python train.py --win_length=400 --learning_rate=0.0017 --beta1=0.9 --eps=1e-08 --warmup_steps=4300
Rows from block 8 of a small sound classifier, named by matrix and row number. Each number is 200 + 40 x the weight over its row's rms, rounded and kept within 0 to 999. All counts start at 0.
After each channel's rows are labels from the 100 clips, of 14976, where the channel reaches its highest value: "top examples" is what is common among them; "loudest band" is the band of the loudest frequency at the time of the peak. Only what is clearly more common there than usual is listed. The data: synthesized solo parts of chorales (CocoChorales).
# conv: width-5 conv, dilation 2 (model.blocks.8.conv.weight, 256x256x5, each kernel summed), inputs 128-255

conv.182,217,198,223,175,207,238,226,238,241,338,163,183,186,195,158,191,192,247,154,209,166,183,228,157,209,255,231,213,141,155,176,194,245,78,164,249,189,172,187,138,222,209,188,285,205,200,127,233,196,198,219,221,174,196,227,208,243,215,199,273,202,181,170,204,208,194,249,150,208,208,232,181,240,189,222,233,232,236,208,185,259,262,263,215,260,222,124,177,202,201,161,226,195,196,234,176,257,167,190,250,197,256,207,169,164,217,220,199,163,261,207,124,180,236,282,241,293,178,202,254,170,209,180,223,168,304,234,124
top examples: flute; note F#5; note D#5; note F5
loudest band: 500 to 1000 Hz

conv.109,250,224,204,247,181,201,138,96,241,197,227,200,206,215,207,165,227,149,251,226,170,241,123,214,213,194,159,244,166,242,203,151,258,219,195,186,206,119,252,257,264,234,217,173,227,219,241,236,182,200,249,248,230,203,186,252,110,239,244,197,209,171,240,266,212,219,151,240,198,226,165,96,224,213,238,239,230,53,227,229,184,199,197,230,223,220,204,172,252,187,226,179,211,202,233,212,200,227,147,105,216,205,212,249,220,194,230,280,266,222,235,215,229,255,146,185,187,240,156,195,229,217,217,177,222,144,229,213
top examples: clarinet; note D4; note C#4
loudest band: 250 to 500 Hz

conv.226,184,150,266,231,180,129,249,181,193,271,201,209,289,172,146,236,150,239,176,249,252,196,229,254,298,174,127,166,185,147,161,223,212,205,208,175,159,222,271,182,265,152,145,263,284,183,198,224,143,205,192,217,149,156,174,180,148,180,188,230,236,166,139,185,229,201,235,286,222,150,159,160,249,191,174,189,176,134,199,210,169,185,185,131,139,176,174,231,235,235,155,234,228,242,236,226,189,145,152,205,224,204,152,226,141,182,182,288,201,165,142,179,230,225,218,175,227,205,162,186,151,267,265,255,239,182,195,239
top examples: clarinet; note G#4; note F#4
loudest band: 250 to 500 Hz

conv.127,194,209,247,203,101,216,193,204,219,197,176,270,152,194,211,143,201,294,193,217,223,216,220,221,248,235,194,202,189,184,104,202,210,210,150,186,180,201,152,227,166,256,187,168,277,213,220,183,160,219,178,194,193,228,223,179,185,206,190,222,197,185,155,225,0,157,86,219,96,260,80,190,238,237,216,206,219,169,177,167,218,186,167,224,236,208,169,199,214,247,208,216,194,195,208,236,204,125,139,207,233,211,182,189,198,188,181,236,240,219,154,228,248,198,187,154,182,170,164,190,174,248,242,222,171,165,178,163
top examples: oboe; note B4
loudest band: 1000 to 2000 Hz

conv.5,160,216,193,178,229,182,123,212,161,279,203,242,232,169,229,185,212,206,162,265,195,226,167,227,197,219,219,253,243,229,193,256,154,168,217,229,242,205,229,162,168,195,211,236,226,156,221,151,181,180,146,244,204,177,199,119,247,140,51,200,215,219,210,254,183,236,240,177,164,200,252,267,191,164,144,187,155,316,262,204,230,173,143,202,203,223,214,216,204,214,184,191,234,178,161,197,151,145,232,208,242,223,202,214,219,110,191,257,147,238,156,252,205,190,209,180,225,190,229,217,95,232,206,182,147,267,237,201
top examples: horn; note C#5; note A#4; note B4
loudest band: 500 to 1000 Hz

conv.90,219,247,215,163,249,196,201,206,223,264,202,219,266,228,227,177,78,243,190,165,226,193,243,246,207,231,266,199,259,22,170,223,160,176,211,236,200,191,171,198,221,212,241,249,235,216,230,146,235,211,98,198,234,251,219,230,229,218,221,213,204,194,161,181,193,163,254,119,203,159,217,254,191,178,184,120,197,251,244,113,206,230,218,190,233,242,212,201,234,170,172,217,185,233,182,237,231,193,205,226,183,252,116,168,147,209,113,314,200,197,221,223,211,160,205,135,207,139,240,250,239,201,188,219,167,246,220,206
top examples: bassoon; note D3; note D#3
loudest band: 250 to 500 Hz

conv.188,246,177,244,210,199,202,242,201,175,237,154,199,150,160,256,196,220,228,157,145,301,223,238,232,214,202,183,208,235,151,212,183,174,203,174,248,200,187,146,234,203,124,247,201,221,195,234,90,250,251,199,147,231,219,180,189,256,229,247,207,222,213,185,222,182,245,195,167,250,227,214,259,209,202,208,147,243,255,145,146,207,181,226,200,194,128,189,164,160,164,188,244,205,222,194,216,235,205,195,221,235,212,233,154,226,241,212,313,225,227,205,256,170,113,186,197,201,172,119,251,179,229,79,238,164,193,263,186
top examples: double bass; note A#3; note G#3
loudest band: 250 to 500 Hz

conv.200,231,236,130,170,227,166,147,193,189,244,253,154,288,197,209,210,195,116,198,121,88,218,185,252,216,151,187,146,188,164,243,135,209,166,144,235,265,139,234,185,236,193,177,150,148,209,124,201,227,183,157,98,237,199,231,176,253,190,179,210,187,180,174,199,236,138,220,179,182,199,201,220,243,149,227,187,205,207,203,201,221,266,209,193,230,230,210,161,261,168,163,140,142,203,164,189,186,229,198,150,44,235,223,133,119,188,223,64,154,220,209,117,211,251,146,191,198,186,220,247,218,130,183,126,192,237,225,190
top examples: clarinet; note G#4
loudest band: 250 to 500 Hz

conv.23,218,262,201,207,257,217,251,211,219,219,178,151,202,131,178,212,209,130,251,199,299,221,231,161,291,198,144,209,253,215,229,125,227,193,217,201,239,142,215,173,257,205,198,224,185,192,226,242,205,193,236,238,218,178,159,240,160,198,249,175,219,175,230,266,235,207,221,206,233,239,248,188,215,184,169,220,216,209,208,191,184,176,191,220,194,209,173,210,227,148,214,187,187,206,237,162,198,207,189,156,214,198,234,231,174,177,218,258,228,212,208,191,186,223,199,237,188,251,201,153,301,209,228,210,243,223,235,229
top examples: double bass; note A#3; note A3
loudest band: 250 to 500 Hz

conv.34,226,233,199,223,180,222,183,172,238,275,167,205,188,246,192,149,237,236,162,247,100,228,200,181,203,183,228,269,147,178,172,198,241,147,112,195,152,138,239,199,193,229,186,200,220,241,218,251,238,199,201,185,223,208,213,216,149,229,215,276,182,182,139,214,203,231,154,175,163,204,118,105,242,213,260,179,239,110,180,238,213,247,232,237,262,163,84,224,220,137,209,143,215,199,229,226,178,210,171,145,207,227,185,229,195,195,225,256,204,254,242,118,237,257,187,178,265,249,136,225,210,184,214,137,151,211,230,119
top examples: tuba; note A3; note B3
loudest band: 250 to 500 Hz

conv.209,245,152,226,185,222,225,256,220,170,242,199,231,253,207,174,151,193,259,66,186,204,221,256,232,201,209,247,193,178,114,156,232,183,208,75,234,225,233,180,183,215,157,243,126,240,201,189,174,234,145,184,81,208,243,227,205,240,251,222,251,260,211,119,197,153,157,203,177,213,246,171,238,253,169,213,102,247,242,205,132,223,225,230,210,253,192,127,173,239,221,168,225,211,178,180,241,223,176,150,217,213,233,210,159,179,249,206,302,252,228,233,190,252,218,214,225,248,225,223,244,160,143,163,240,204,218,236,107
top examples: trumpet; flute; note F#5
loudest band: 1000 to 2000 Hz

conv.69,138,216,234,227,191,203,185,198,237,185,220,112,158,167,236,232,173,168,293,174,231,205,198,201,206,226,106,142,245,159,220,113,253,208,278,197,205,141,183,243,221,228,179,217,215,223,235,217,187,211,217,252,208,143,195,252,222,145,224,97,95,120,294,238,201,174,222,231,222,193,204,222,185,210,203,232,135,173,229,204,176,213,128,201,206,205,285,204,198,175,252,259,170,258,231,99,267,225,149,230,175,212,184,167,202,248,168,320,188,175,130,232,117,190,171,145,114,210,196,217,221,239,223,220,189,170,176,275
top examples: bassoon; note D3; viola
loudest band: 250 to 500 Hz

conv.152,234,204,193,214,202,184,214,173,220,228,197,234,218,192,206,165,227,266,86,246,156,222,206,185,179,189,212,281,193,203,165,249,229,129,97,158,170,200,229,197,197,177,180,174,192,213,260,242,211,197,182,189,148,237,217,147,172,221,216,252,224,229,128,197,208,267,157,178,164,232,115,106,201,197,237,193,234,151,194,224,215,191,242,209,239,132,87,213,176,175,196,136,213,136,173,228,148,191,177,194,289,192,209,221,218,209,235,251,193,251,228,159,201,254,191,196,268,248,153,234,179,193,197,183,147,213,212,120
top examples: tuba; note A3; note B3
loudest band: 250 to 500 Hz

conv.55,178,256,225,174,263,107,197,153,188,158,194,180,188,195,250,171,165,95,159,151,207,193,177,163,152,147,228,230,244,144,155,225,215,154,169,127,163,235,190,158,178,190,223,215,190,213,249,163,190,139,149,105,159,230,260,108,215,174,234,151,212,205,164,184,173,218,203,186,173,192,196,213,151,189,212,139,173,271,174,199,126,232,186,173,209,150,178,181,208,168,201,160,141,144,113,158,144,188,194,214,228,159,150,176,220,209,122,123,186,192,216,169,157,246,134,157,189,213,253,153,214,200,210,184,101,203,131,164
top examples: trumpet; note E5; note D5; note C#5
loudest band: 1000 to 2000 Hz

conv.146,224,111,127,243,183,170,169,141,138,179,249,188,236,199,233,238,206,186,231,148,210,245,179,257,202,207,105,63,187,200,227,137,163,235,219,229,227,169,210,243,250,175,201,168,190,190,262,101,208,227,188,135,201,216,177,226,243,226,163,185,174,147,228,243,191,197,234,200,213,248,194,234,236,193,171,173,227,169,220,182,224,154,214,176,157,225,290,131,197,248,200,240,218,235,172,206,234,223,124,177,211,206,195,102,208,256,221,341,217,212,179,226,218,147,173,182,163,191,221,247,136,138,173,224,245,165,197,255
top examples: cello; note A#3; note C4
loudest band: 250 to 500 Hz

conv.208,201,194,233,254,160,187,154,204,232,226,245,250,203,233,261,189,191,266,238,182,224,187,214,319,217,225,206,194,249,112,169,224,226,237,202,231,144,198,185,263,229,212,242,228,253,243,268,144,224,252,114,106,210,232,266,208,263,246,208,237,213,230,186,194,162,213,235,168,236,193,164,241,218,291,250,153,212,239,145,176,211,219,215,211,212,194,252,161,194,238,201,257,222,272,129,235,248,189,123,239,242,248,181,136,210,251,211,283,207,211,206,266,209,183,167,150,186,128,181,232,190,263,152,231,209,160,215,201
top examples: bassoon; note D3; note D#3
loudest band: 250 to 500 Hz

conv.71,150,187,240,214,155,130,168,156,218,223,224,121,136,155,200,226,220,183,221,262,150,167,181,136,188,194,143,217,134,307,185,207,241,136,202,184,162,242,220,172,213,218,134,243,204,213,162,227,135,202,280,232,118,100,190,182,153,175,156,160,139,168,236,219,196,193,163,249,138,212,194,111,227,171,197,245,142,106,214,237,219,205,168,211,195,190,226,199,172,248,239,221,218,200,207,131,244,183,183,185,176,166,234,221,216,209,246,245,180,217,197,153,158,253,245,280,239,227,196,235,140,216,201,161,224,186,163,177
top examples: tuba; note A3; note D#4; note C4
loudest band: 250 to 500 Hz

conv.255,207,166,206,240,205,165,41,182,178,191,223,181,179,241,172,221,237,144,252,230,144,181,162,193,204,138,212,205,227,242,222,243,185,226,227,195,167,268,200,133,207,223,259,249,245,241,252,167,215,169,238,173,210,188,213,168,222,234,83,192,245,213,232,168,193,217,203,212,239,117,234,238,207,234,205,236,198,187,177,239,218,224,226,193,183,154,224,178,183,242,186,235,247,231,176,171,139,214,185,158,211,100,219,186,224,199,211,281,167,159,218,211,222,263,211,231,242,153,253,213,110,206,208,179,207,188,162,205
top examples: cello; note C#4; note C4; note A#3
loudest band: 250 to 500 Hz

conv.9,218,186,180,217,211,188,222,211,203,195,245,185,209,264,238,171,217,194,165,136,240,165,267,227,212,156,276,148,247,136,193,178,172,238,115,234,189,219,156,214,200,222,224,131,180,259,288,153,237,197,104,12,196,234,235,190,244,223,243,226,192,210,100,165,180,217,225,187,181,202,203,238,224,203,215,70,208,218,107,214,182,237,211,212,245,185,184,155,205,245,196,219,177,197,81,228,213,202,132,190,189,171,177,101,173,228,204,286,215,177,216,229,230,200,178,213,192,156,220,230,220,174,168,205,224,197,161,228
top examples: bassoon; note D3; note D#3
loudest band: 250 to 500 Hz

conv.128,188,147,201,218,148,85,198,107,229,237,230,140,125,201,205,211,237,207,222,250,143,158,198,181,222,149,194,221,126,284,168,182,240,200,142,186,127,205,213,231,201,237,139,181,207,232,220,219,166,226,219,198,150,147,234,178,165,208,224,198,167,205,197,204,196,227,121,238,136,210,155,89,237,253,234,199,170,61,142,249,201,189,207,228,212,183,209,169,182,274,228,189,212,226,162,160,208,207,147,172,220,176,223,192,197,235,261,266,221,209,223,174,200,226,209,274,228,232,160,247,171,222,162,136,242,144,161,180
top examples: tuba; note A3; note B3
loudest band: 250 to 500 Hz

conv.191,134,238,206,174,213,208,88,214,227,216,194,208,120,208,250,127,200,130,242,249,243,137,195,245,218,229,195,229,287,180,151,224,213,234,241,241,162,220,187,219,209,249,238,195,202,237,261,147,179,186,172,206,233,161,203,229,235,195,173,150,242,227,233,237,129,200,186,197,220,123,215,240,214,229,219,201,125,233,190,167,167,236,152,233,227,199,207,208,201,210,217,239,245,225,217,134,231,149,171,208,244,238,149,206,227,155,155,293,226,181,160,272,230,191,157,106,182,136,213,223,200,231,207,229,197,157,195,241
top examples: bassoon; note D3; note D#3
loudest band: 250 to 500 Hz

conv.100,142,208,198,274,166,228,172,235,220,169,221,165,144,200,224,144,239,210,237,231,161,231,231,151,176,246,208,199,185,263,245,170,191,175,190,187,214,186,164,147,170,268,106,122,223,228,242,210,220,221,219,197,196,165,112,251,207,189,162,151,119,131,192,212,211,207,175,257,168,233,200,264,220,192,126,187,165,161,188,236,214,216,130,230,192,178,179,221,152,261,228,255,241,221,228,194,216,232,177,120,200,159,206,196,214,218,227,267,195,201,200,158,191,197,269,228,145,221,178,225,209,157,282,187,257,220,191,162
top examples: saxophone; note G#4; note F4
loudest band: 250 to 500 Hz

conv.77,212,133,90,206,217,185,152,174,121,202,250,212,273,233,235,229,204,176,200,96,158,240,173,242,181,177,151,118,216,130,242,142,156,214,193,224,251,138,225,215,244,175,210,152,176,226,268,125,231,203,125,74,247,254,196,215,251,215,155,206,202,191,186,233,213,196,269,151,223,209,200,262,236,158,214,135,212,201,224,193,204,204,206,136,218,224,256,165,253,181,223,169,160,217,144,222,208,220,175,168,197,216,201,122,175,219,183,307,203,213,194,192,237,195,141,141,188,201,218,263,168,112,170,181,207,187,216,233
top examples: cello; note A#3; note C4; note G#3
loudest band: 250 to 500 Hz

conv.92,183,261,228,155,256,232,229,248,213,187,176,217,233,232,240,195,150,136,217,145,238,246,245,212,209,216,228,191,269,81,228,120,182,216,246,235,216,84,189,217,168,213,202,166,173,218,258,176,220,227,154,218,279,256,157,253,233,157,239,157,167,210,162,218,223,184,254,188,201,199,221,248,131,179,179,161,177,221,216,192,135,235,174,234,208,196,165,233,194,130,217,173,101,198,206,227,211,231,247,172,195,212,155,198,177,182,136,314,202,200,179,212,185,94,143,100,118,237,160,231,283,189,242,180,137,234,209,198
top examples: bassoon; note D3; note D#3
loudest band: 250 to 500 Hz

conv.25,190,209,244,217,175,200,241,257,213,219,244,242,271,259,147,234,253,283,156,252,195,219,265,247,238,222,302,184,201,218,164,287,187,228,172,214,202,286,249,226,164,248,204,189,262,189,182,255,188,190,216,212,178,271,241,170,223,173,167,220,185,252,161,207,174,170,200,264,116,208,167,230,169,208,166,197,179,246,234,266,253,180,195,216,245,253,229,250,217,286,122,194,158,226,190,280,198,171,236,251,207,219,215,227,169,203,222,234,188,178,165,193,218,250,270,261,228,160,255,202,186,196,229,224,249,229,167,200
top examples: oboe; note B4; note A4; note C5
loudest band: 1000 to 2000 Hz

conv.47,237,114,238,285,108,203,123,138,230,238,130,218,170,225,172,209,228,277,228,226,156,249,144,195,170,220,150,204,112,250,219,218,224,186,222,213,187,196,228,195,134,172,224,218,270,211,220,197,226,216,266,233,202,182,147,224,199,236,139,253,186,128,227,224,201,246,209,205,215,201,166,216,205,247,200,228,246,168,218,235,250,182,231,202,179,150,194,163,116,176,157,259,241,237,232,231,170,237,198,143,190,190,237,226,234,251,252,257,178,238,224,206,173,229,228,231,254,181,131,208,79,233,203,192,110,209,242,126
top examples: cello; note C#4; note C4; note A3
loudest band: 250 to 500 Hz

conv.80,252,210,219,190,261,238,203,209,129,177,262,215,241,267,185,189,239,192,194,210,212,203,254,217,259,131,303,242,239,179,192,243,129,262,163,205,165,214,201,232,254,216,255,197,277,235,167,168,259,196,155,102,271,230,252,175,203,259,233,237,265,295,146,174,179,197,218,234,229,185,212,211,233,256,243,155,226,254,153,243,156,215,244,195,239,158,171,252,240,234,177,162,232,211,174,241,151,201,223,205,224,150,226,225,210,154,171,286,233,209,272,233,287,225,171,194,245,168,230,231,222,220,207,190,245,188,223,220
top examples: trumpet; note C#5; note A#4; note B4
loudest band: 1000 to 2000 Hz

conv.98,236,179,203,230,223,146,179,195,231,211,240,219,254,242,182,249,239,197,195,261,72,230,178,204,173,150,233,227,119,203,216,208,254,178,196,110,210,182,249,201,244,227,233,206,223,238,221,260,220,226,243,237,216,243,204,215,159,233,183,237,207,235,216,214,239,218,225,230,200,188,186,177,197,216,239,244,227,134,227,258,226,197,231,205,219,197,216,245,209,203,220,92,203,227,184,242,107,220,217,160,230,180,235,243,205,205,232,308,185,196,241,154,239,238,191,208,219,239,228,154,191,210,234,69,218,201,228,214
top examples: cello; note A#3; note C4; note C#4
loudest band: 250 to 500 Hz

conv.137,233,152,170,241,167,179,203,126,218,216,205,200,192,195,234,156,204,202,166,218,275,222,200,259,245,189,163,149,216,223,188,176,221,260,110,250,212,197,222,249,215,222,213,74,227,223,235,144,218,220,168,146,184,192,197,192,239,209,254,200,225,177,156,254,177,210,139,193,152,247,158,219,232,187,196,109,222,178,192,139,222,155,190,235,199,199,227,70,215,239,181,204,192,203,152,189,216,206,86,149,214,216,209,146,197,233,264,296,256,219,198,236,258,215,139,218,195,210,167,231,203,153,117,223,242,135,213,210
top examples: clarinet; note D4; note C#4
loudest band: 250 to 500 Hz

conv.17,238,245,177,226,172,205,134,216,233,257,198,221,198,187,216,128,235,204,221,301,209,269,165,253,247,237,166,242,232,250,231,205,250,221,190,280,260,153,265,252,214,244,168,163,189,179,183,178,224,221,200,250,248,154,138,238,202,192,228,229,208,179,220,336,213,242,148,228,180,253,216,234,236,206,173,223,216,179,223,199,261,159,157,287,201,249,187,233,218,215,168,219,241,215,219,202,179,196,194,106,229,254,226,225,243,192,291,220,233,264,200,255,251,170,198,196,160,206,172,169,214,201,206,175,259,214,281,163
top examples: clarinet; note D4; note C#4
loudest band: 250 to 500 Hz

conv.16,226,90,206,261,115,195,182,136,255,244,159,231,198,191,225,232,163,305,238,252,191,243,167,260,198,253,99,170,143,245,179,181,259,190,229,233,194,176,234,235,231,181,201,214,292,173,224,209,184,231,250,253,150,168,149,219,211,228,194,255,186,117,258,234,184,208,200,213,231,238,163,181,231,252,184,258,242,133,236,180,254,171,222,231,202,207,251,173,154,206,172,255,240,261,219,225,221,184,149,156,232,228,207,222,216,263,246,295,200,229,192,250,193,223,256,230,240,202,134,252,57,255,204,214,197,191,234,164
top examples: clarinet; note D4; note C#4
loudest band: 250 to 500 Hz

conv.112,205,241,255,248,145,229,159,230,225,232,214,278,228,238,216,181,235,274,215,260,201,256,211,257,177,241,242,259,246,174,176,268,220,194,236,252,198,227,232,219,149,224,253,248,262,202,239,156,229,221,207,215,262,243,173,219,239,222,163,260,201,220,219,266,164,188,222,245,193,218,205,255,212,217,198,234,220,258,229,205,266,209,210,268,232,221,197,254,204,205,186,234,242,254,211,265,225,155,214,206,257,245,213,220,259,207,235,357,202,237,192,247,253,182,214,137,212,169,249,248,182,219,229,200,182,233,238,161
top examples: horn; note C#5; note A#4; note C5
loudest band: 500 to 1000 Hz

conv.63,214,143,204,205,202,116,173,137,231,173,239,189,184,164,163,241,100,181,170,179,179,175,199,227,225,209,256,172,138,215,160,189,216,243,221,229,207,233,170,156,157,144,252,203,251,172,71,235,175,176,287,209,187,194,189,217,221,200,142,168,215,164,217,187,133,78,204,216,223,248,211,153,130,204,178,218,199,238,236,163,187,192,197,130,186,183,204,153,160,189,229,246,196,229,239,217,202,172,243,203,90,241,215,173,159,183,208,216,186,195,136,159,213,221,260,235,235,216,216,253,166,195,113,244,258,146,232,161
top examples: saxophone; trombone; note G#4; note F#4
loudest band: 250 to 500 Hz

conv.33,240,174,187,231,169,197,180,135,249,243,176,184,177,188,265,159,179,210,191,199,184,258,164,219,188,222,139,236,120,218,216,105,260,123,150,228,228,58,232,250,249,210,170,169,243,238,206,232,191,249,207,208,188,166,173,230,200,210,258,222,194,143,207,266,220,220,171,181,182,274,175,133,213,204,250,217,238,113,202,197,223,216,211,242,228,213,162,160,186,163,251,200,184,193,197,200,223,210,97,143,192,236,184,190,234,219,266,293,222,272,214,198,182,238,173,194,242,252,80,232,181,221,163,180,192,176,265,150
top examples: clarinet; note D4; note C#4
loudest band: 250 to 500 Hz

conv.20,235,147,178,245,172,237,149,176,171,127,197,187,147,241,195,170,262,150,224,209,155,221,193,142,233,187,239,220,156,340,220,141,136,252,174,174,184,177,189,216,108,251,195,101,176,204,229,135,243,203,264,203,232,235,153,216,176,200,179,138,194,204,182,199,204,248,138,262,118,220,154,198,164,178,139,167,200,125,183,262,186,146,192,207,168,174,199,210,162,242,192,207,186,190,201,234,147,242,234,90,192,105,239,222,213,162,253,258,194,193,244,181,205,124,208,228,142,189,150,217,166,160,235,166,217,167,139,203
top examples: saxophone; note G#4; note F#4
loudest band: 250 to 500 Hz

conv.87,242,212,201,257,191,242,217,166,246,193,142,196,180,241,168,206,233,218,231,207,151,230,212,104,123,212,219,249,87,227,221,140,232,193,206,130,157,169,203,220,131,235,183,148,217,253,226,247,232,224,223,213,180,248,190,260,99,241,250,217,169,202,184,183,225,219,190,218,183,194,102,114,197,195,242,172,255,61,207,238,196,244,238,238,241,183,158,215,172,181,250,193,177,186,258,255,200,254,208,172,191,193,190,251,188,237,209,284,230,202,243,132,196,222,221,213,223,260,111,216,226,175,270,191,142,220,176,174
top examples: tuba; note A3; note B3
loudest band: 250 to 500 Hz

conv.203,185,187,212,203,236,102,205,87,221,232,228,289,248,180,210,222,106,242,171,187,237,106,151,193,234,191,240,153,99,222,207,219,205,160,226,203,226,198,172,112,208,125,201,198,180,172,137,222,213,204,282,196,226,233,234,239,205,175,165,195,213,170,194,98,193,164,218,291,250,188,273,249,165,172,185,249,140,247,261,132,121,193,167,145,145,189,178,245,178,208,267,233,216,198,195,273,156,203,224,200,67,184,226,179,201,174,180,191,156,115,221,117,217,234,250,253,188,258,193,182,228,147,247,199,285,151,231,176
top examples: cello; note A#3; note A3
loudest band: 250 to 500 Hz

conv.58,247,196,178,217,211,175,140,133,202,157,217,200,198,181,197,183,257,110,193,216,146,232,134,118,206,152,179,244,190,266,226,184,208,201,180,103,225,169,217,185,217,227,235,168,139,195,200,215,225,147,206,215,218,231,178,190,131,225,168,153,226,210,207,235,212,213,163,209,186,210,203,171,186,139,201,213,211,141,211,249,169,176,186,195,191,190,206,204,215,178,220,106,193,167,180,206,113,224,225,89,213,115,256,234,227,126,224,217,215,198,247,197,215,213,161,180,167,234,204,216,184,144,239,116,209,198,220,208
top examples: cello; note A#3; note C4; note G#3
loudest band: 250 to 500 Hz

conv.116,138,222,151,205,186,199,242,225,220,203,220,194,175,212,219,183,219,211,175,198,253,211,266,244,256,222,184,141,225,199,221,125,198,221,123,250,235,147,203,227,193,256,95,74,208,229,264,205,202,222,133,178,197,185,172,223,212,114,240,154,153,180,155,252,208,229,156,236,89,265,172,211,195,177,155,112,143,181,215,216,219,196,99,245,232,223,212,199,188,258,188,202,158,189,182,173,215,213,112,155,229,207,200,160,170,190,237,294,230,220,157,206,216,179,205,211,157,214,150,221,266,178,215,213,259,206,193,226
top examples: double bass; note A#3; note A3
loudest band: 250 to 500 Hz

conv.108,158,250,203,155,251,201,209,244,215,152,222,182,209,242,208,160,240,130,170,220,184,186,242,135,181,175,287,225,246,210,218,210,136,183,173,222,204,203,148,95,179,251,179,199,206,242,219,219,205,188,166,185,229,238,180,115,205,197,190,170,170,207,147,169,221,208,225,199,193,206,263,236,179,194,159,197,162,239,142,246,201,251,158,228,236,189,142,217,187,234,229,168,203,164,141,233,197,208,250,180,207,147,188,197,196,129,144,251,131,134,217,164,214,209,234,227,165,225,252,231,240,179,227,151,225,277,107,181
top examples: double bass; note A#3; note A3
loudest band: 250 to 500 Hz

conv.174,221,251,231,208,187,226,175,225,216,189,202,226,163,229,207,157,230,223,173,222,183,151,224,210,145,203,289,231,240,126,176,268,173,174,188,220,139,222,93,164,167,232,251,243,231,223,223,169,244,209,198,178,233,221,199,139,240,239,165,232,214,213,155,127,144,202,222,186,185,205,228,238,165,240,218,217,214,263,127,186,229,256,245,229,240,177,172,210,160,189,203,212,239,200,175,226,211,168,201,233,218,202,204,174,230,181,136,289,138,213,218,209,215,193,204,167,227,166,255,229,209,247,207,203,180,249,163,110
top examples: horn; note C#5; note A#4; note C5
loudest band: 500 to 1000 Hz

conv.107,225,228,233,205,213,237,220,215,211,187,97,136,25,198,221,176,207,178,226,190,278,140,247,191,217,195,184,216,248,186,206,164,166,206,215,235,155,209,52,188,193,205,261,199,202,240,221,144,226,222,210,190,242,184,149,232,237,244,264,201,233,194,200,160,188,223,199,181,262,180,235,265,203,204,207,179,218,218,111,148,187,239,246,234,215,98,180,122,145,181,193,255,225,233,227,163,231,214,184,190,191,181,224,170,202,213,195,283,197,174,232,245,177,180,208,228,233,172,126,249,262,227,177,238,207,199,192,181
top examples: double bass; saxophone
loudest band: 250 to 500 Hz